From a checkpoint of a small sound classifier: moe expert_choice.
Rows from block 2, named by matrix and row number. Rows with one number belong to one attention dimension. Each number is 50 + 15 x the weight over its row's rms, rounded and kept within 0 to 99. All counts start at 0. After the name is the row's rms in percent of the matrix's.
# q: attention query, key and value (stacked) (model.blocks.2.attn.qkv.weight, 384x128, the q third), inputs 0-63
# k: attention query, key and value (stacked) (model.blocks.2.attn.qkv.weight, 384x128, the k third), inputs 0-63
q.54 102:35 70 59 66 61 49 46 55 48 52 66 35 85 59 41 55 59 52 25 87 45 59 48 20 45 68 67 57 45 58 68 47 37 37 72 79 52 22 48 33 47 45 61 46 81 55 35 45 59 44 39 53 52 78 45 47 67 45 74 36 56 30 52 78
q.55 084:45 33 42 63 54 47 39 65 72 54 48 75 16 65 51 51 71 49 28 44 64 65 44 39 38 49 75 27 66 93 66 24 44 49 44 40 77 63 62 26 39 46 63 73 32 47 69 16 44 18 47 09 58 46 41 54 56 40 69 72 52 59 53 38
q.56 097:44 59 21 38 62 56 66 53 31 43 79 54 38 70 42 71 35 54 54 43 47 45 48 80 52 22 49 57 52 50 37 70 39 67 63 69 66 57 62 46 32 44 46 52 62 26 42 42 51 75 38 33 40 73 51 42 59 36 42 60 84 46 46 41
q.57 102:64 48 41 45 47 52 82 80 27 42 59 56 42 42 32 59 44 43 52 49 52 21 61 41 25 66 29 64 43 58 47 44 29 33 65 14 38 46 66 38 39 55 61 72 59 33 47 43 37 70 51 55 53 46 57 46 59 60 34 43 53 57 60 39
q.58 103:56 50 36 28 59 46 44 77 36 48 33 41 65 43 69 44 84 53 23 32 58 77 76 40 60 68 51 71 37 42 54 61 35 56 56 70 38 67 48 74 67 70 51 52 44 65 37 17 38 45 57 69 27 77 81 44 71 65 56 60 57 34 34 59
q.59 097:50 66 41 40 48 65 33 38 61 44 53 42 26 66 36 69 58 29 68 65 53 42 62 62 60 49 54 28 69 89 57 39 64 32 30 58 72 56 78 45 53 65 41 48 14 55 62 46 31 59 69 10 36 33 48 66 45 29 24 56 53 82 22 48
q.60 104:49 44 84 72 52 61 65 25 55 57 53 62 38 48 45 78 12 74 45 42 41 51 51 59 81 71 57 37 49 75 68 26 54 40 64 37 51 71 32 58 38 60 41 59 28 41 50 50 44 49 56 26 79 52 38 59 41 55 45 38 34 24 46 63
q.61 114:42 76 42 63 43 58 68 46 73 43 73 41 63 56 63 47 73 57 69 61 85 67 48 41 56 24 56 40 42 64 60 49 38 60 37 20 71 68 57 65 33 24 57 72 55 71 64 60 40 53 40 51 49 32 25 26 59 55 58 65 55 52 54 87
q.62 106:25 38 33 47 67 64 57 60 66 38 33 49 79 78 17 33 58 48 71 67 84 48 33 25 44 39 20 39 53 36 64 44 70 50 29 45 57 47 68 43 45 48 40 48 25 54 39 28 40 65 48 46 20 40 61 66 56 41 49 26 49 40 53 47
q.63 101:44 46 49 31 44 53 46 47 82 69 33 80 44 90 48 63 44 39 39 56 40 53 65 69 54 26 66 16 67 61 36 38 70 40 47 53 51 60 31 77 46 58 25 44 14 42 45 55 71 29 65 53 54 15 44 39 63 45 54 53 57 65 65 42
q.64 102:70 46 70 76 41 17 89 19 46 66 72 13 44 32 38 36 43 45 56 59 43 40 59 49 46 23 18 53 40 40 42 66 74 37 37 81 60 67 65 51 50 59 58 53 57 41 68 42 65 38 54 32 56 48 29 48 52 52 57 36 46 52 68 20
q.65 106:47 72 66 74 61 30 44 49 54 41 42 63 74 39 61 60 19 40 58 40 46 63 55 53 36 44 43 44 68 77 50 44 54 29 60 56 24 41 71 32 63 61 64 73 75 41 48 58 50 29 53 58 70 55 53 72 65 31 50 27 54 18 49 58
q.66 096:51 44 44 69 64 55 52 50 33 50 54 45 18 57 37 52 65 47 52 26 16 42 53 52 72 54 40 48 67 83 67 49 77 68 55 28 47 56 73 46 45 51 49 64 67 40 38 34 48 21 63 39 75 46 56 34 70 45 44 87 49 51 51 55
q.67 096:52 20 57 41 98 53 54 37 53 63 58 36 47 14 82 46 75 69 70 49 44 40 35 61 61 77 28 37 47 65 47 32 46 55 48 46 54 74 81 41 42 49 31 33 25 47 41 36 62 55 43 52 47 38 61 50 35 56 32 56 83 51 61 56
q.68 092:31 70 46 40 59 58 40 62 61 35 63 46 47 14 66 51 86 09 28 32 45 72 34 62 52 75 49 34 17 71 31 59 42 51 71 79 71 53 60 43 54 59 36 74 53 56 67 55 33 56 53 61 43 25 55 43 36 40 43 71 42 54 65 66
q.69 100:68 34 42 69 44 63 70 40 50 72 39 61 51 57 54 43 53 32 49 21 38 59 37 55 10 82 61 56 33 46 66 57 59 63 36 61 52 53 54 61 37 68 56 78 21 78 70 36 30 75 56 77 54 79 20 51 72 56 43 66 52 46 51 53
q.70 104:58 55 54 67 48 62 38 28 40 86 35 60 71 30 57 21 54 69 55 46 60 61 41 68 38 87 62 51 47 34 74 71 47 40 72 59 53 64 44 72 48 34 55 32 41 54 42 40 73 60 22 58 40 71 37 58 50 61 45 37 27 48 51 61
q.71 088:73 60 79 35 78 79 46 36 38 44 46 65 39 23 57 64 52 43 45 52 79 43 70 80 56 59 61 53 71 77 33 43 47 57 32 29 79 47 49 46 40 38 61 42 52 32 45 49 54 39 31 43 67 63 81 81 26 54 49 40 62 53 49 56
q.72 104:27 26 81 51 51 76 35 19 54 38 58 62 66 50 44 37 36 70 59 54 83 59 38 51 44 41 50 35 53 41 47 48 24 50 67 23 56 73 70 34 36 50 40 46 61 56 31 62 71 30 46 32 44 75 67 51 29 57 20 38 50 50 52 68
q.73 105:52 81 40 73 66 46 46 51 69 45 26 69 22 63 36 43 59 50 64 40 57 65 38 65 34 69 48 28 39 56 67 79 50 83 70 55 62 51 54 33 58 43 43 73 49 76 58 71 39 43 41 25 59 67 40 40 21 59 24 54 59 56 40 62
q.74 097:45 93 19 41 69 68 48 61 26 55 48 62 61 65 36 52 45 39 79 61 43 25 93 40 57 36 42 58 59 49 23 58 81 51 39 51 53 56 52 32 26 53 52 41 55 17 33 70 37 45 49 61 32 18 71 32 42 78 68 25 75 52 45 61
q.75 107:53 55 21 50 18 60 42 53 42 58 75 34 93 34 69 54 83 52 46 47 37 25 36 55 75 40 75 78 71 54 52 47 42 38 36 50 24 50 51 54 65 54 45 37 68 60 67 62 54 43 49 29 45 37 57 62 64 84 64 39 64 54 22 57
q.76 094:44 38 46 42 42 51 63 61 26 63 45 49 69 36 43 49 55 53 57 55 30 38 23 71 26 57 55 57 06 63 29 31 66 38 51 43 55 16 71 50 58 56 56 55 37 32 62 12 16 53 72 54 56 59 32 46 42 41 45 48 47 45 49 47
q.77 110:69 52 32 21 17 47 43 50 41 52 18 56 74 25 36 47 57 22 63 50 69 46 45 40 37 48 33 44 52 70 70 54 40 49 31 52 44 38 56 56 77 49 41 48 95 63 46 64 62 67 66 28 33 30 37 61 32 35 50 62 30 23 43 36
q.78 087:61 82 40 60 51 22 66 40 66 58 51 51 62 47 66 11 55 58 44 40 50 45 42 64 56 39 60 69 65 50 44 31 55 52 38 55 57 29 31 34 46 65 47 39 67 37 69 40 54 65 37 70 36 24 96 41 78 49 51 53 31 45 51 87
q.79 093:47 44 26 52 69 34 44 55 71 34 60 42 02 33 45 52 57 43 63 81 49 47 64 48 56 41 38 48 49 60 46 39 39 52 52 47 63 69 79 30 52 46 63 33 13 47 66 52 50 37 43 26 52 17 47 62 62 68 26 71 47 40 22 54
q.80 099:40 63 28 42 47 42 56 34 40 53 50 51 85 43 48 60 58 51 51 32 52 68 66 87 49 64 22 65 44 69 65 36 41 53 30 44 41 51 59 79 39 59 62 36 49 39 46 02 44 42 69 50 61 58 20 56 29 46 39 28 52 52 62 60
q.81 093:15 29 56 59 50 33 45 32 47 37 69 55 44 88 51 73 35 41 40 26 51 58 36 31 52 63 62 56 34 59 41 44 75 61 44 25 50 47 42 49 57 39 49 50 42 89 66 41 26 31 80 41 39 20 52 62 59 67 63 58 38 68 50 29
q.82 099:60 56 54 22 51 74 19 45 81 61 46 17 66 47 17 37 57 54 32 71 64 69 49 41 47 64 55 49 49 29 53 81 79 26 45 63 78 50 36 33 50 49 73 30 61 42 57 31 49 60 63 60 26 49 43 62 41 42 46 48 35 48 22 43
q.83 095:32 27 69 47 24 19 12 73 57 56 56 75 58 37 61 46 41 50 34 56 56 53 61 34 71 61 53 45 78 47 46 74 60 53 62 35 51 46 83 70 40 40 54 55 73 70 71 46 58 26 75 19 49 81 31 50 65 62 42 62 45 58 25 50
q.84 108:30 34 62 34 51 62 40 44 41 29 39 53 31 38 46 35 36 40 71 59 14 26 39 56 19 66 86 41 19 28 50 52 51 63 65 59 56 50 67 39 62 15 19 61 42 13 51 48 75 46 49 50 51 41 56 34 42 41 48 32 50 66 71 51
q.85 092:34 30 54 41 67 63 47 61 56 39 20 50 58 44 40 39 37 32 59 82 76 39 32 36 41 51 41 57 32 68 44 63 58 48 59 69 53 57 37 61 69 53 58 48 56 49 64 76 13 38 72 52 17 55 66 64 33 27 63 36 51 39 52 31
q.86 113:73 58 52 56 47 37 50 67 48 56 33 69 75 70 44 53 86 46 38 28 54 34 42 37 63 76 49 39 50 38 74 50 47 40 64 48 50 68 35 46 55 27 66 33 59 58 53 82 37 75 59 53 47 42 13 32 43 72 34 36 37 32 25 41
q.87 095:31 33 38 74 53 41 48 39 62 43 37 59 72 40 57 25 71 70 56 57 69 48 44 29 54 68 59 52 42 47 49 50 39 37 41 49 55 48 66 37 65 44 81 31 46 57 47 37 64 67 35 27 49 53 77 38 57 54 49 31 57 28 48 44
q.88 096:42 41 66 45 36 31 60 63 96 64 40 36 45 78 68 59 43 66 47 53 34 59 68 56 58 69 43 50 67 40 76 34 64 35 48 49 63 45 10 56 68 55 25 59 84 39 62 55 43 40 65 46 42 42 45 42 78 45 48 32 85 44 58 41
q.89 103:33 48 39 47 24 42 17 47 47 76 54 54 60 55 16 59 47 47 54 41 51 57 48 32 76 91 71 54 48 36 62 62 64 33 25 68 42 56 59 76 46 50 51 67 40 40 25 47 60 44 60 45 53 59 64 60 44 51 49 68 41 67 38 41
q.90 104:39 48 31 42 66 53 61 70 62 53 20 43 32 51 54 55 56 42 34 35 64 67 47 49 24 57 31 63 57 44 55 68 45 70 45 44 16 34 42 42 44 48 50 72 45 43 43 71 70 91 35 53 65 41 24 37 54 45 39 39 13 66 54 68
q.91 104:51 56 90 60 47 48 68 59 49 56 32 45 40 34 62 44 48 25 69 57 58 77 46 39 57 36 56 60 54 40 48 59 73 35 73 52 56 33 51 79 73 38 42 31 69 57 60 48 47 39 63 70 62 26 08 43 71 37 38 63 40 78 51 60
q.92 086:40 46 31 73 54 51 55 50 58 85 62 31 85 76 42 57 51 50 65 72 50 34 34 32 44 59 68 57 50 62 37 48 57 72 60 65 47 38 56 57 54 90 51 66 43 53 50 86 65 65 53 52 30 47 41 47 66 46 50 38 43 53 45 58
q.93 105:52 66 29 45 46 57 56 47 46 38 19 11 68 53 49 58 60 80 34 58 62 35 68 47 63 52 56 54 35 38 40 53 29 49 62 37 19 30 52 50 43 41 40 37 64 62 68 38 64 78 57 74 34 47 65 63 43 28 99 50 62 56 26 46
q.94 084:24 39 37 46 53 41 69 48 68 34 71 47 41 61 41 51 59 74 63 60 31 47 33 47 59 40 62 61 64 69 62 49 84 29 59 44 52 45 54 44 36 40 90 27 72 52 41 70 73 31 49 62 70 54 84 60 30 47 53 34 39 67 35 38
q.95 102:33 40 49 48 46 27 29 69 43 48 58 52 59 55 47 65 48 42 87 45 46 21 76 51 46 57 70 50 25 28 47 32 69 53 41 50 58 40 40 57 49 58 57 60 43 77 72 68 73 63 51 30 63 59 58 43 75 28 40 45 67 56 44 66
q.96 100:67 56 82 55 72 49 55 45 32 18 36 45 37 67 36 61 25 51 49 53 47 64 19 68 25 42 36 51 34 57 60 59 42 68 48 57 52 63 57 40 35 42 42 49 42 64 48 50 64 45 54 73 49 42 67 46 26 51 40 66 57 60 38 64
q.97 101:52 56 48 46 65 41 42 58 35 63 43 56 54 51 59 79 58 36 41 51 12 40 47 56 31 59 36 80 31 67 41 37 49 22 44 74 42 26 36 40 19 33 34 63 52 54 55 45 50 62 35 78 43 08 62 51 63 63 35 53 33 39 68 45
q.98 107:80 51 69 55 65 41 57 71 65 49 59 58 39 44 47 64 45 55 58 24 41 45 66 48 50 23 32 81 39 44 47 46 55 55 42 60 29 69 17 60 46 74 60 58 59 62 49 34 62 44 16 54 87 48 53 40 51 54 40 54 41 48 35 66
q.99 116:69 43 73 44 57 60 42 33 55 33 38 59 01 52 49 62 64 57 52 49 42 39 49 41 34 61 34 60 64 43 64 37 55 49 68 52 55 59 41 40 57 41 60 64 50 10 49 62 51 32 57 31 70 33 50 63 46 31 31 65 57 68 50 75
q.100 107:34 37 47 65 51 64 67 49 60 47 73 57 61 51 54 42 51 50 51 36 36 28 22 42 50 43 51 37 71 39 24 28 46 40 63 43 52 51 71 29 83 50 56 50 44 49 56 58 78 31 49 45 76 55 54 29 56 47 54 28 22 63 38 70
q.101 101:63 55 43 64 22 46 65 41 50 84 62 44 72 36 57 63 46 18 19 57 32 87 80 69 46 61 43 55 47 57 51 58 48 30 51 69 33 38 42 38 33 24 42 49 39 57 48 28 41 52 20 66 62 41 58 40 48 39 41 64 51 55 49 33
q.102 101:50 51 40 55 74 30 54 44 48 68 41 48 13 42 35 44 73 44 51 27 51 44 47 54 43 43 36 71 40 44 54 49 54 85 27 33 16 62 72 83 64 15 62 45 33 71 42 57 65 44 58 47 35 23 65 18 15 31 66 61 49 77 45 72
q.103 094:51 14 56 53 45 43 61 60 50 44 71 61 39 69 53 69 60 38 50 36 62 45 23 32 48 34 33 20 43 48 59 72 50 70 66 37 56 47 68 51 24 65 85 56 40 37 42 41 45 31 49 27 67 38 56 41 52 38 24 65 57 69 57 60
q.104 109:41 63 43 49 49 56 44 39 48 36 60 56 37 59 61 49 50 58 44 50 34 40 64 50 36 68 51 56 51 58 61 48 20 33 57 54 60 62 52 24 69 48 71 48 60 61 50 66 55 43 63 41 37 42 52 44 79 54 53 64 55 37 86 73
q.105 099:39 57 50 44 42 47 66 23 53 33 36 41 43 23 60 74 54 50 32 48 55 41 40 64 43 34 39 31 36 48 42 71 43 46 63 43 32 20 55 44 50 46 71 40 57 47 63 60 62 20 29 39 23 34 47 48 38 62 77 29 63 53 52 76
q.106 095:42 03 41 57 56 80 22 68 46 48 60 59 85 41 56 39 36 09 21 47 56 66 38 62 49 62 64 25 39 53 39 70 58 82 36 44 42 49 71 46 44 50 58 55 62 48 36 36 41 57 44 72 53 43 48 20 51 55 26 35 56 25 39 54
k.54 101:61 76 54 72 41 65 63 58 50 18 60 51 71 38 56 65 58 49 73 61 64 39 67 40 52 43 22 53 66 28 46 72 53 43 44 45 31 65 56 36 60 48 45 55 49 26 33 63 64 50 80 49 61 51 47 37 48 68 42 14 46 40 53 31
k.55 101:70 56 54 59 49 30 53 18 55 86 45 38 51 72 69 52 57 42 37 68 24 32 53 52 34 40 43 56 43 48 53 62 88 28 31 70 54 54 50 66 60 57 54 31 42 29 46 57 74 41 50 49 46 23 32 43 76 59 44 45 57 57 49 23
k.56 102:26 48 59 51 15 27 39 55 48 64 41 47 40 47 44 34 34 74 54 30 77 67 56 55 61 41 27 55 55 24 87 54 63 43 65 46 51 38 40 66 33 95 50 40 44 54 52 81 63 45 53 28 37 60 30 61 50 40 18 51 61 47 53 85
k.57 094:47 65 36 60 58 66 47 91 21 61 41 43 35 55 56 41 64 71 37 29 63 44 72 14 43 43 44 48 51 57 58 50 54 52 27 51 36 46 34 51 32 45 58 47 63 48 60 69 47 53 97 62 60 59 36 72 50 49 41 31 43 77 38 40
k.58 107:65 63 32 43 47 38 65 54 45 44 46 41 72 23 62 47 62 40 60 67 56 36 76 31 54 48 23 26 68 54 40 42 37 47 53 30 50 34 41 62 69 85 46 48 35 55 33 66 62 51 49 53 52 51 36 60 44 56 40 61 17 78 33 34
k.59 095:27 55 56 77 55 59 24 49 46 59 39 43 65 61 62 52 36 48 43 36 54 53 62 29 46 62 41 79 73 39 53 54 70 50 71 75 45 58 63 38 52 46 50 47 71 40 72 75 47 64 43 31 45 33 33 33 60 32 54 62 58 40 53 40
k.60 098:57 38 43 32 67 39 65 30 69 69 33 57 46 45 44 65 75 42 31 38 27 48 34 45 27 54 65 33 49 44 68 39 67 43 75 74 64 70 71 51 37 65 50 33 67 31 53 44 45 44 32 62 62 51 52 58 39 34 45 47 72 46 57 52
k.61 109:51 62 58 60 57 65 58 44 45 54 45 53 50 42 43 83 54 48 48 74 50 55 55 58 50 66 56 49 49 54 58 65 57 35 44 68 42 52 28 47 72 76 24 70 50 44 63 33 94 67 68 52 44 67 53 70 59 46 34 67 08 64 45 21
k.62 085:55 33 63 86 51 54 58 59 36 57 41 54 33 40 49 28 40 74 50 54 38 39 51 54 78 48 54 63 61 54 61 30 49 56 43 47 52 78 21 57 51 46 13 41 72 46 42 38 36 32 18 34 46 64 50 44 28 55 43 44 31 78 68 48
k.63 097:68 51 48 49 46 62 46 52 44 30 27 48 37 31 35 89 63 50 59 65 34 54 59 31 36 55 43 46 28 40 28 25 12 54 65 60 49 50 45 72 42 37 60 38 48 55 22 63 79 44 37 55 31 61 38 47 64 57 72 65 62 38 51 38
k.64 106:74 50 88 64 48 61 44 59 63 29 30 65 73 74 12 66 53 67 58 47 64 54 36 49 51 49 39 71 42 54 34 24 29 29 55 53 65 37 54 61 70 38 47 48 48 35 49 37 32 21 47 44 29 61 60 31 47 49 36 44 51 65 72 74
k.65 099:15 47 43 83 33 46 64 03 41 53 34 35 32 29 42 55 86 44 76 62 48 31 65 38 56 42 66 47 70 45 55 22 70 54 72 73 54 61 68 57 76 61 58 64 56 36 34 63 54 59 38 47 33 38 46 48 57 73 29 81 49 59 35 49
k.66 092:60 44 47 40 41 38 61 67 40 53 65 79 63 62 42 62 38 32 13 50 45 44 51 52 43 57 44 40 56 22 62 58 61 65 33 36 53 56 71 56 45 63 45 58 25 55 57 43 41 31 66 55 40 51 38 56 73 44 52 44 52 34 65 34
k.67 097:47 32 54 45 47 36 26 59 73 67 51 38 53 32 56 65 39 57 61 49 42 76 51 84 54 43 60 54 66 13 67 56 43 47 56 50 52 32 36 50 56 53 37 52 64 62 31 51 47 47 48 51 45 60 63 50 58 76 47 56 58 44 30 69
k.68 102:54 18 46 66 61 60 50 69 57 69 37 33 41 72 35 57 65 48 65 31 80 30 52 50 36 85 59 46 39 51 81 86 43 65 55 41 32 63 30 71 46 79 30 79 37 53 59 35 49 52 23 47 48 33 61 40 23 59 45 59 18 33 36 57
k.69 101:64 73 40 41 27 66 16 36 51 70 51 79 60 53 68 48 60 33 61 58 45 13 52 61 56 24 64 47 73 67 36 46 63 54 45 56 48 41 75 20 87 24 58 39 65 34 74 62 41 71 36 30 68 31 35 36 25 41 44 41 44 68 30 49
k.70 098:35 52 68 64 69 43 72 47 60 60 80 48 40 16 42 54 37 61 35 57 67 71 44 50 45 38 44 48 58 16 46 66 33 21 65 66 43 45 45 39 70 34 33 41 35 26 53 48 44 47 47 58 55 79 60 52 29 56 57 29 53 23 45 54
k.71 107:36 53 65 58 69 60 64 22 50 70 51 38 52 35 54 60 87 37 42 79 50 47 62 38 63 49 56 58 49 14 39 54 48 53 32 37 37 63 81 57 61 84 42 23 47 64 75 56 54 36 63 57 42 53 51 51 73 55 94 73 61 33 61 48
k.72 092:47 36 55 67 40 28 62 40 45 57 47 54 58 37 47 54 65 46 46 24 36 65 80 39 67 48 27 40 48 47 51 75 61 32 45 53 61 61 55 59 24 85 51 63 39 72 53 45 44 43 51 31 40 71 46 76 57 64 62 73 33 55 69 42
k.73 118:34 46 58 66 34 58 50 48 48 50 37 33 48 31 47 52 51 53 69 54 57 32 23 53 74 52 72 47 39 59 22 50 38 52 19 57 56 46 63 64 31 47 61 45 41 25 53 19 59 32 46 80 41 77 47 69 73 33 63 37 49 55 63 40
k.74 084:48 31 52 44 48 65 55 51 41 51 49 54 32 44 59 79 60 49 42 27 28 53 35 81 63 49 26 52 54 34 31 69 29 48 73 45 60 29 70 66 32 49 36 54 35 38 73 41 62 10 59 39 61 62 21 56 51 54 64 78 41 28 71 64
k.75 096:59 66 48 57 58 66 79 72 37 67 72 52 31 41 33 37 22 16 76 48 37 55 30 70 09 49 26 57 32 32 31 48 55 54 46 31 79 37 43 43 42 41 59 47 53 64 57 24 71 32 68 50 49 68 55 55 38 51 68 39 48 59 37 40
k.76 099:32 47 47 46 55 50 23 34 70 51 34 52 47 46 46 46 60 58 57 38 82 57 75 92 59 68 49 20 58 26 61 55 86 62 71 49 58 58 45 45 55 41 50 20 45 23 51 53 33 54 55 36 47 24 61 63 43 54 36 65 32 64 73 30
k.77 097:75 31 49 38 62 40 39 68 68 55 46 35 52 45 47 62 52 56 45 40 18 66 54 46 71 61 57 83 66 58 64 56 51 46 48 76 50 42 46 59 48 73 57 69 40 64 13 60 15 70 24 42 55 34 63 57 70 30 67 35 77 36 49 42
k.78 090:65 46 35 62 13 57 32 44 65 58 47 53 28 44 57 71 62 67 71 46 61 83 44 81 62 42 58 46 61 68 66 67 44 39 54 17 68 52 53 59 54 08 40 48 53 46 40 55 52 41 74 67 58 53 33 53 52 38 52 62 46 47 34 35
k.79 112:51 43 25 44 47 34 56 76 50 71 58 44 59 34 23 57 49 49 37 40 46 67 59 70 60 60 52 56 35 75 53 53 39 44 41 54 48 61 59 49 19 53 52 28 57 82 50 45 33 71 70 89 55 47 34 41 65 25 45 44 22 54 73 59
k.80 111:44 80 63 28 69 44 55 54 13 34 45 34 68 30 66 47 37 57 39 72 37 42 62 25 50 19 32 35 17 42 55 57 44 59 64 54 55 52 59 52 51 43 63 37 50 54 68 34 46 77 28 59 58 46 49 35 72 40 69 56 64 60 63 56
k.81 102:73 54 42 63 38 62 49 50 57 37 20 58 31 58 65 60 86 40 48 54 63 35 67 52 55 06 62 73 35 59 38 58 43 61 64 34 67 56 62 47 63 65 54 60 63 44 46 36 86 71 07 77 75 41 58 53 60 40 38 44 61 41 58 56
k.82 086:57 50 44 53 33 92 46 63 47 24 62 41 56 22 48 48 66 39 55 33 61 53 38 68 49 55 28 61 37 39 56 45 78 33 46 32 61 63 58 39 49 14 54 59 74 39 64 51 47 62 44 39 33 57 66 66 29 36 20 56 44 75 23 77
k.83 092:39 67 61 61 64 51 69 52 61 58 48 40 41 55 56 89 33 83 45 68 52 37 27 45 67 49 46 46 44 58 49 62 57 46 63 37 26 45 52 40 55 51 35 51 64 69 27 29 32 81 49 78 21 30 51 46 47 24 40 55 44 72 39 76
k.84 104:35 66 64 33 43 60 66 55 43 69 47 45 46 67 50 61 48 58 41 31 58 74 51 60 71 58 35 70 76 47 61 30 29 30 54 29 44 57 61 45 41 44 49 24 52 46 22 57 31 33 80 38 67 62 49 62 53 61 50 49 22 51 59 58
k.85 100:62 51 43 28 84 56 41 68 73 25 67 64 55 61 45 49 35 52 45 51 40 51 51 61 54 62 69 34 76 54 44 41 38 42 45 55 42 17 20 67 52 52 37 55 65 51 68 73 50 69 69 49 60 42 48 62 78 64 72 62 00 52 45 70
k.86 093:49 51 63 51 29 43 72 45 54 24 35 45 16 41 65 43 54 50 53 69 63 57 36 36 70 57 69 71 48 39 23 76 45 22 50 36 53 29 70 70 69 35 48 31 63 56 62 52 62 54 32 61 35 50 57 41 56 43 75 28 40 56 50 82
k.87 100:48 47 43 64 17 73 35 36 21 52 36 70 39 70 59 63 51 44 64 46 55 51 10 50 65 62 48 52 75 49 71 63 30 45 54 45 43 41 61 50 65 63 60 43 45 41 77 39 52 57 46 18 50 52 56 69 69 54 36 45 62 60 52 38
k.88 101:49 70 33 45 47 30 62 29 27 60 47 22 40 54 43 11 36 51 61 35 44 35 51 43 57 53 60 40 43 41 59 45 29 64 56 38 38 55 31 66 44 56 29 53 48 86 45 39 25 56 57 58 69 55 44 23 43 35 65 65 42 70 32 61
k.89 107:48 98 32 51 45 55 73 67 44 64 42 31 32 53 61 56 42 40 26 72 72 27 58 36 59 48 49 81 62 43 40 57 41 53 28 51 72 33 44 61 31 53 69 81 45 44 45 44 50 49 43 66 45 69 58 39 49 39 53 86 58 28 48 35
k.90 106:60 21 60 43 32 44 46 34 52 71 70 54 47 40 85 40 27 55 66 26 31 46 49 55 72 77 36 23 53 25 90 55 35 33 60 67 61 59 38 39 56 37 53 59 34 60 57 54 32 39 67 34 50 32 26 65 57 17 59 66 44 63 74 67
k.91 093:50 45 66 45 42 28 33 45 30 34 42 72 66 38 55 67 63 34 22 34 43 81 70 42 48 56 47 45 67 39 52 70 00 59 46 56 28 55 50 55 37 30 36 57 46 56 60 53 45 81 40 67 44 41 45 54 53 70 65 70 49 42 31 55
k.92 100:30 42 44 54 39 57 20 68 24 67 39 68 35 69 60 24 44 51 34 46 74 49 42 35 39 48 63 54 40 55 71 37 54 71 61 44 44 26 45 70 57 24 64 65 66 56 60 46 27 37 78 32 58 48 64 28 58 70 53 51 61 24 50 70
k.93 112:40 23 58 65 45 49 50 53 40 29 29 66 56 66 32 51 46 61 97 68 28 73 49 44 46 69 41 36 28 67 41 30 52 34 75 44 44 84 64 61 78 68 50 58 47 20 33 50 45 62 52 37 36 39 54 45 68 36 30 53 33 50 53 75
k.94 093:38 73 27 49 63 66 50 39 46 29 49 28 61 47 57 29 84 76 71 45 45 44 46 22 22 45 61 00 52 60 51 59 48 54 73 48 55 54 50 49 66 51 49 31 28 32 54 38 41 61 57 42 13 54 45 39 49 55 63 46 54 55 65 73
k.95 094:37 47 27 38 62 63 48 30 56 92 35 70 55 70 38 50 58 64 51 83 39 60 64 49 44 35 75 56 28 42 59 39 47 39 48 39 59 62 47 42 43 47 43 68 29 44 53 48 56 46 41 46 33 82 73 36 45 47 44 43 14 26 40 36
k.96 098:71 05 41 54 44 51 59 28 57 52 50 47 40 36 43 44 51 66 52 47 47 39 83 44 55 33 57 70 51 38 70 27 38 36 51 44 58 44 54 79 53 33 34 30 61 62 48 55 46 44 80 17 51 81 54 65 44 64 42 48 28 59 75 68
k.97 096:56 60 16 43 38 69 45 58 63 39 47 53 49 62 57 47 39 41 54 62 63 48 56 36 66 36 72 32 48 55 74 41 66 41 39 37 47 42 56 64 50 23 74 53 51 40 36 65 64 63 46 28 57 82 63 39 42 55 49 53 56 12 48 69
k.98 089:43 64 34 59 62 44 77 50 55 54 54 46 45 37 64 50 42 35 69 60 66 59 57 43 68 34 40 52 53 54 67 51 34 71 43 53 43 44 73 71 41 42 82 58 71 47 44 56 31 47 62 72 37 61 54 55 43 48 58 51 84 60 41 36
k.99 104:38 28 49 53 61 52 56 50 41 76 82 46 78 50 50 48 57 56 71 55 43 47 57 70 45 50 38 26 79 47 45 45 66 27 37 45 38 53 32 73 61 58 62 38 55 63 42 35 54 49 70 73 22 83 42 37 52 48 61 54 44 43 44 31
k.100 107:59 72 55 39 45 42 54 33 56 73 56 41 83 50 52 64 21 79 62 30 77 59 54 40 52 65 41 64 58 70 50 45 29 38 32 42 29 25 46 38 42 71 52 30 47 67 78 45 49 74 48 29 28 45 38 43 76 68 66 68 42 56 34 28
k.101 108:52 74 48 21 69 43 26 61 30 28 38 23 24 36 65 67 50 42 57 57 68 24 40 72 55 48 46 70 72 38 51 47 58 55 45 54 66 46 57 40 35 42 44 60 60 62 37 55 77 59 47 52 44 52 57 30 47 49 45 30 68 45 46 48
k.102 101:42 70 65 56 42 47 60 34 64 67 48 73 31 27 48 59 78 50 27 62 45 69 47 42 47 40 74 52 68 39 55 71 37 69 56 80 71 60 86 65 51 49 59 51 29 78 43 46 31 39 56 70 47 44 60 42 65 49 70 62 12 61 38 67
k.103 089:60 52 39 65 54 56 14 53 33 38 68 48 67 58 38 69 59 58 34 33 63 48 61 73 53 56 49 77 66 56 63 65 50 47 66 53 52 54 57 75 72 59 44 56 58 82 35 50 54 56 47 61 39 28 47 47 37 54 37 51 51 63 53 46
k.104 108:37 26 54 69 59 48 40 63 31 41 52 45 59 36 22 70 49 43 43 51 87 63 39 59 61 74 49 19 67 39 55 34 58 59 41 52 51 46 51 79 47 56 33 52 69 54 39 38 33 70 77 19 35 63 34 50 38 48 47 33 66 62 44 52
k.105 090:70 36 65 59 46 44 60 20 54 27 41 34 62 48 32 34 68 59 58 51 39 80 20 61 49 48 55 56 59 44 82 67 57 38 49 52 45 39 42 78 75 40 53 58 64 63 51 70 40 49 42 53 66 64 31 46 64 63 49 48 40 74 56 48
k.106 087:69 43 60 34 41 82 41 61 70 64 57 42 63 42 58 60 55 64 69 43 75 21 69 56 49 48 46 73 48 85 52 53 57 23 36 34 28 42 15 59 37 31 62 29 65 61 65 53 58 43 41 63 60 09 48 74 37 43 54 87 74 50 77 30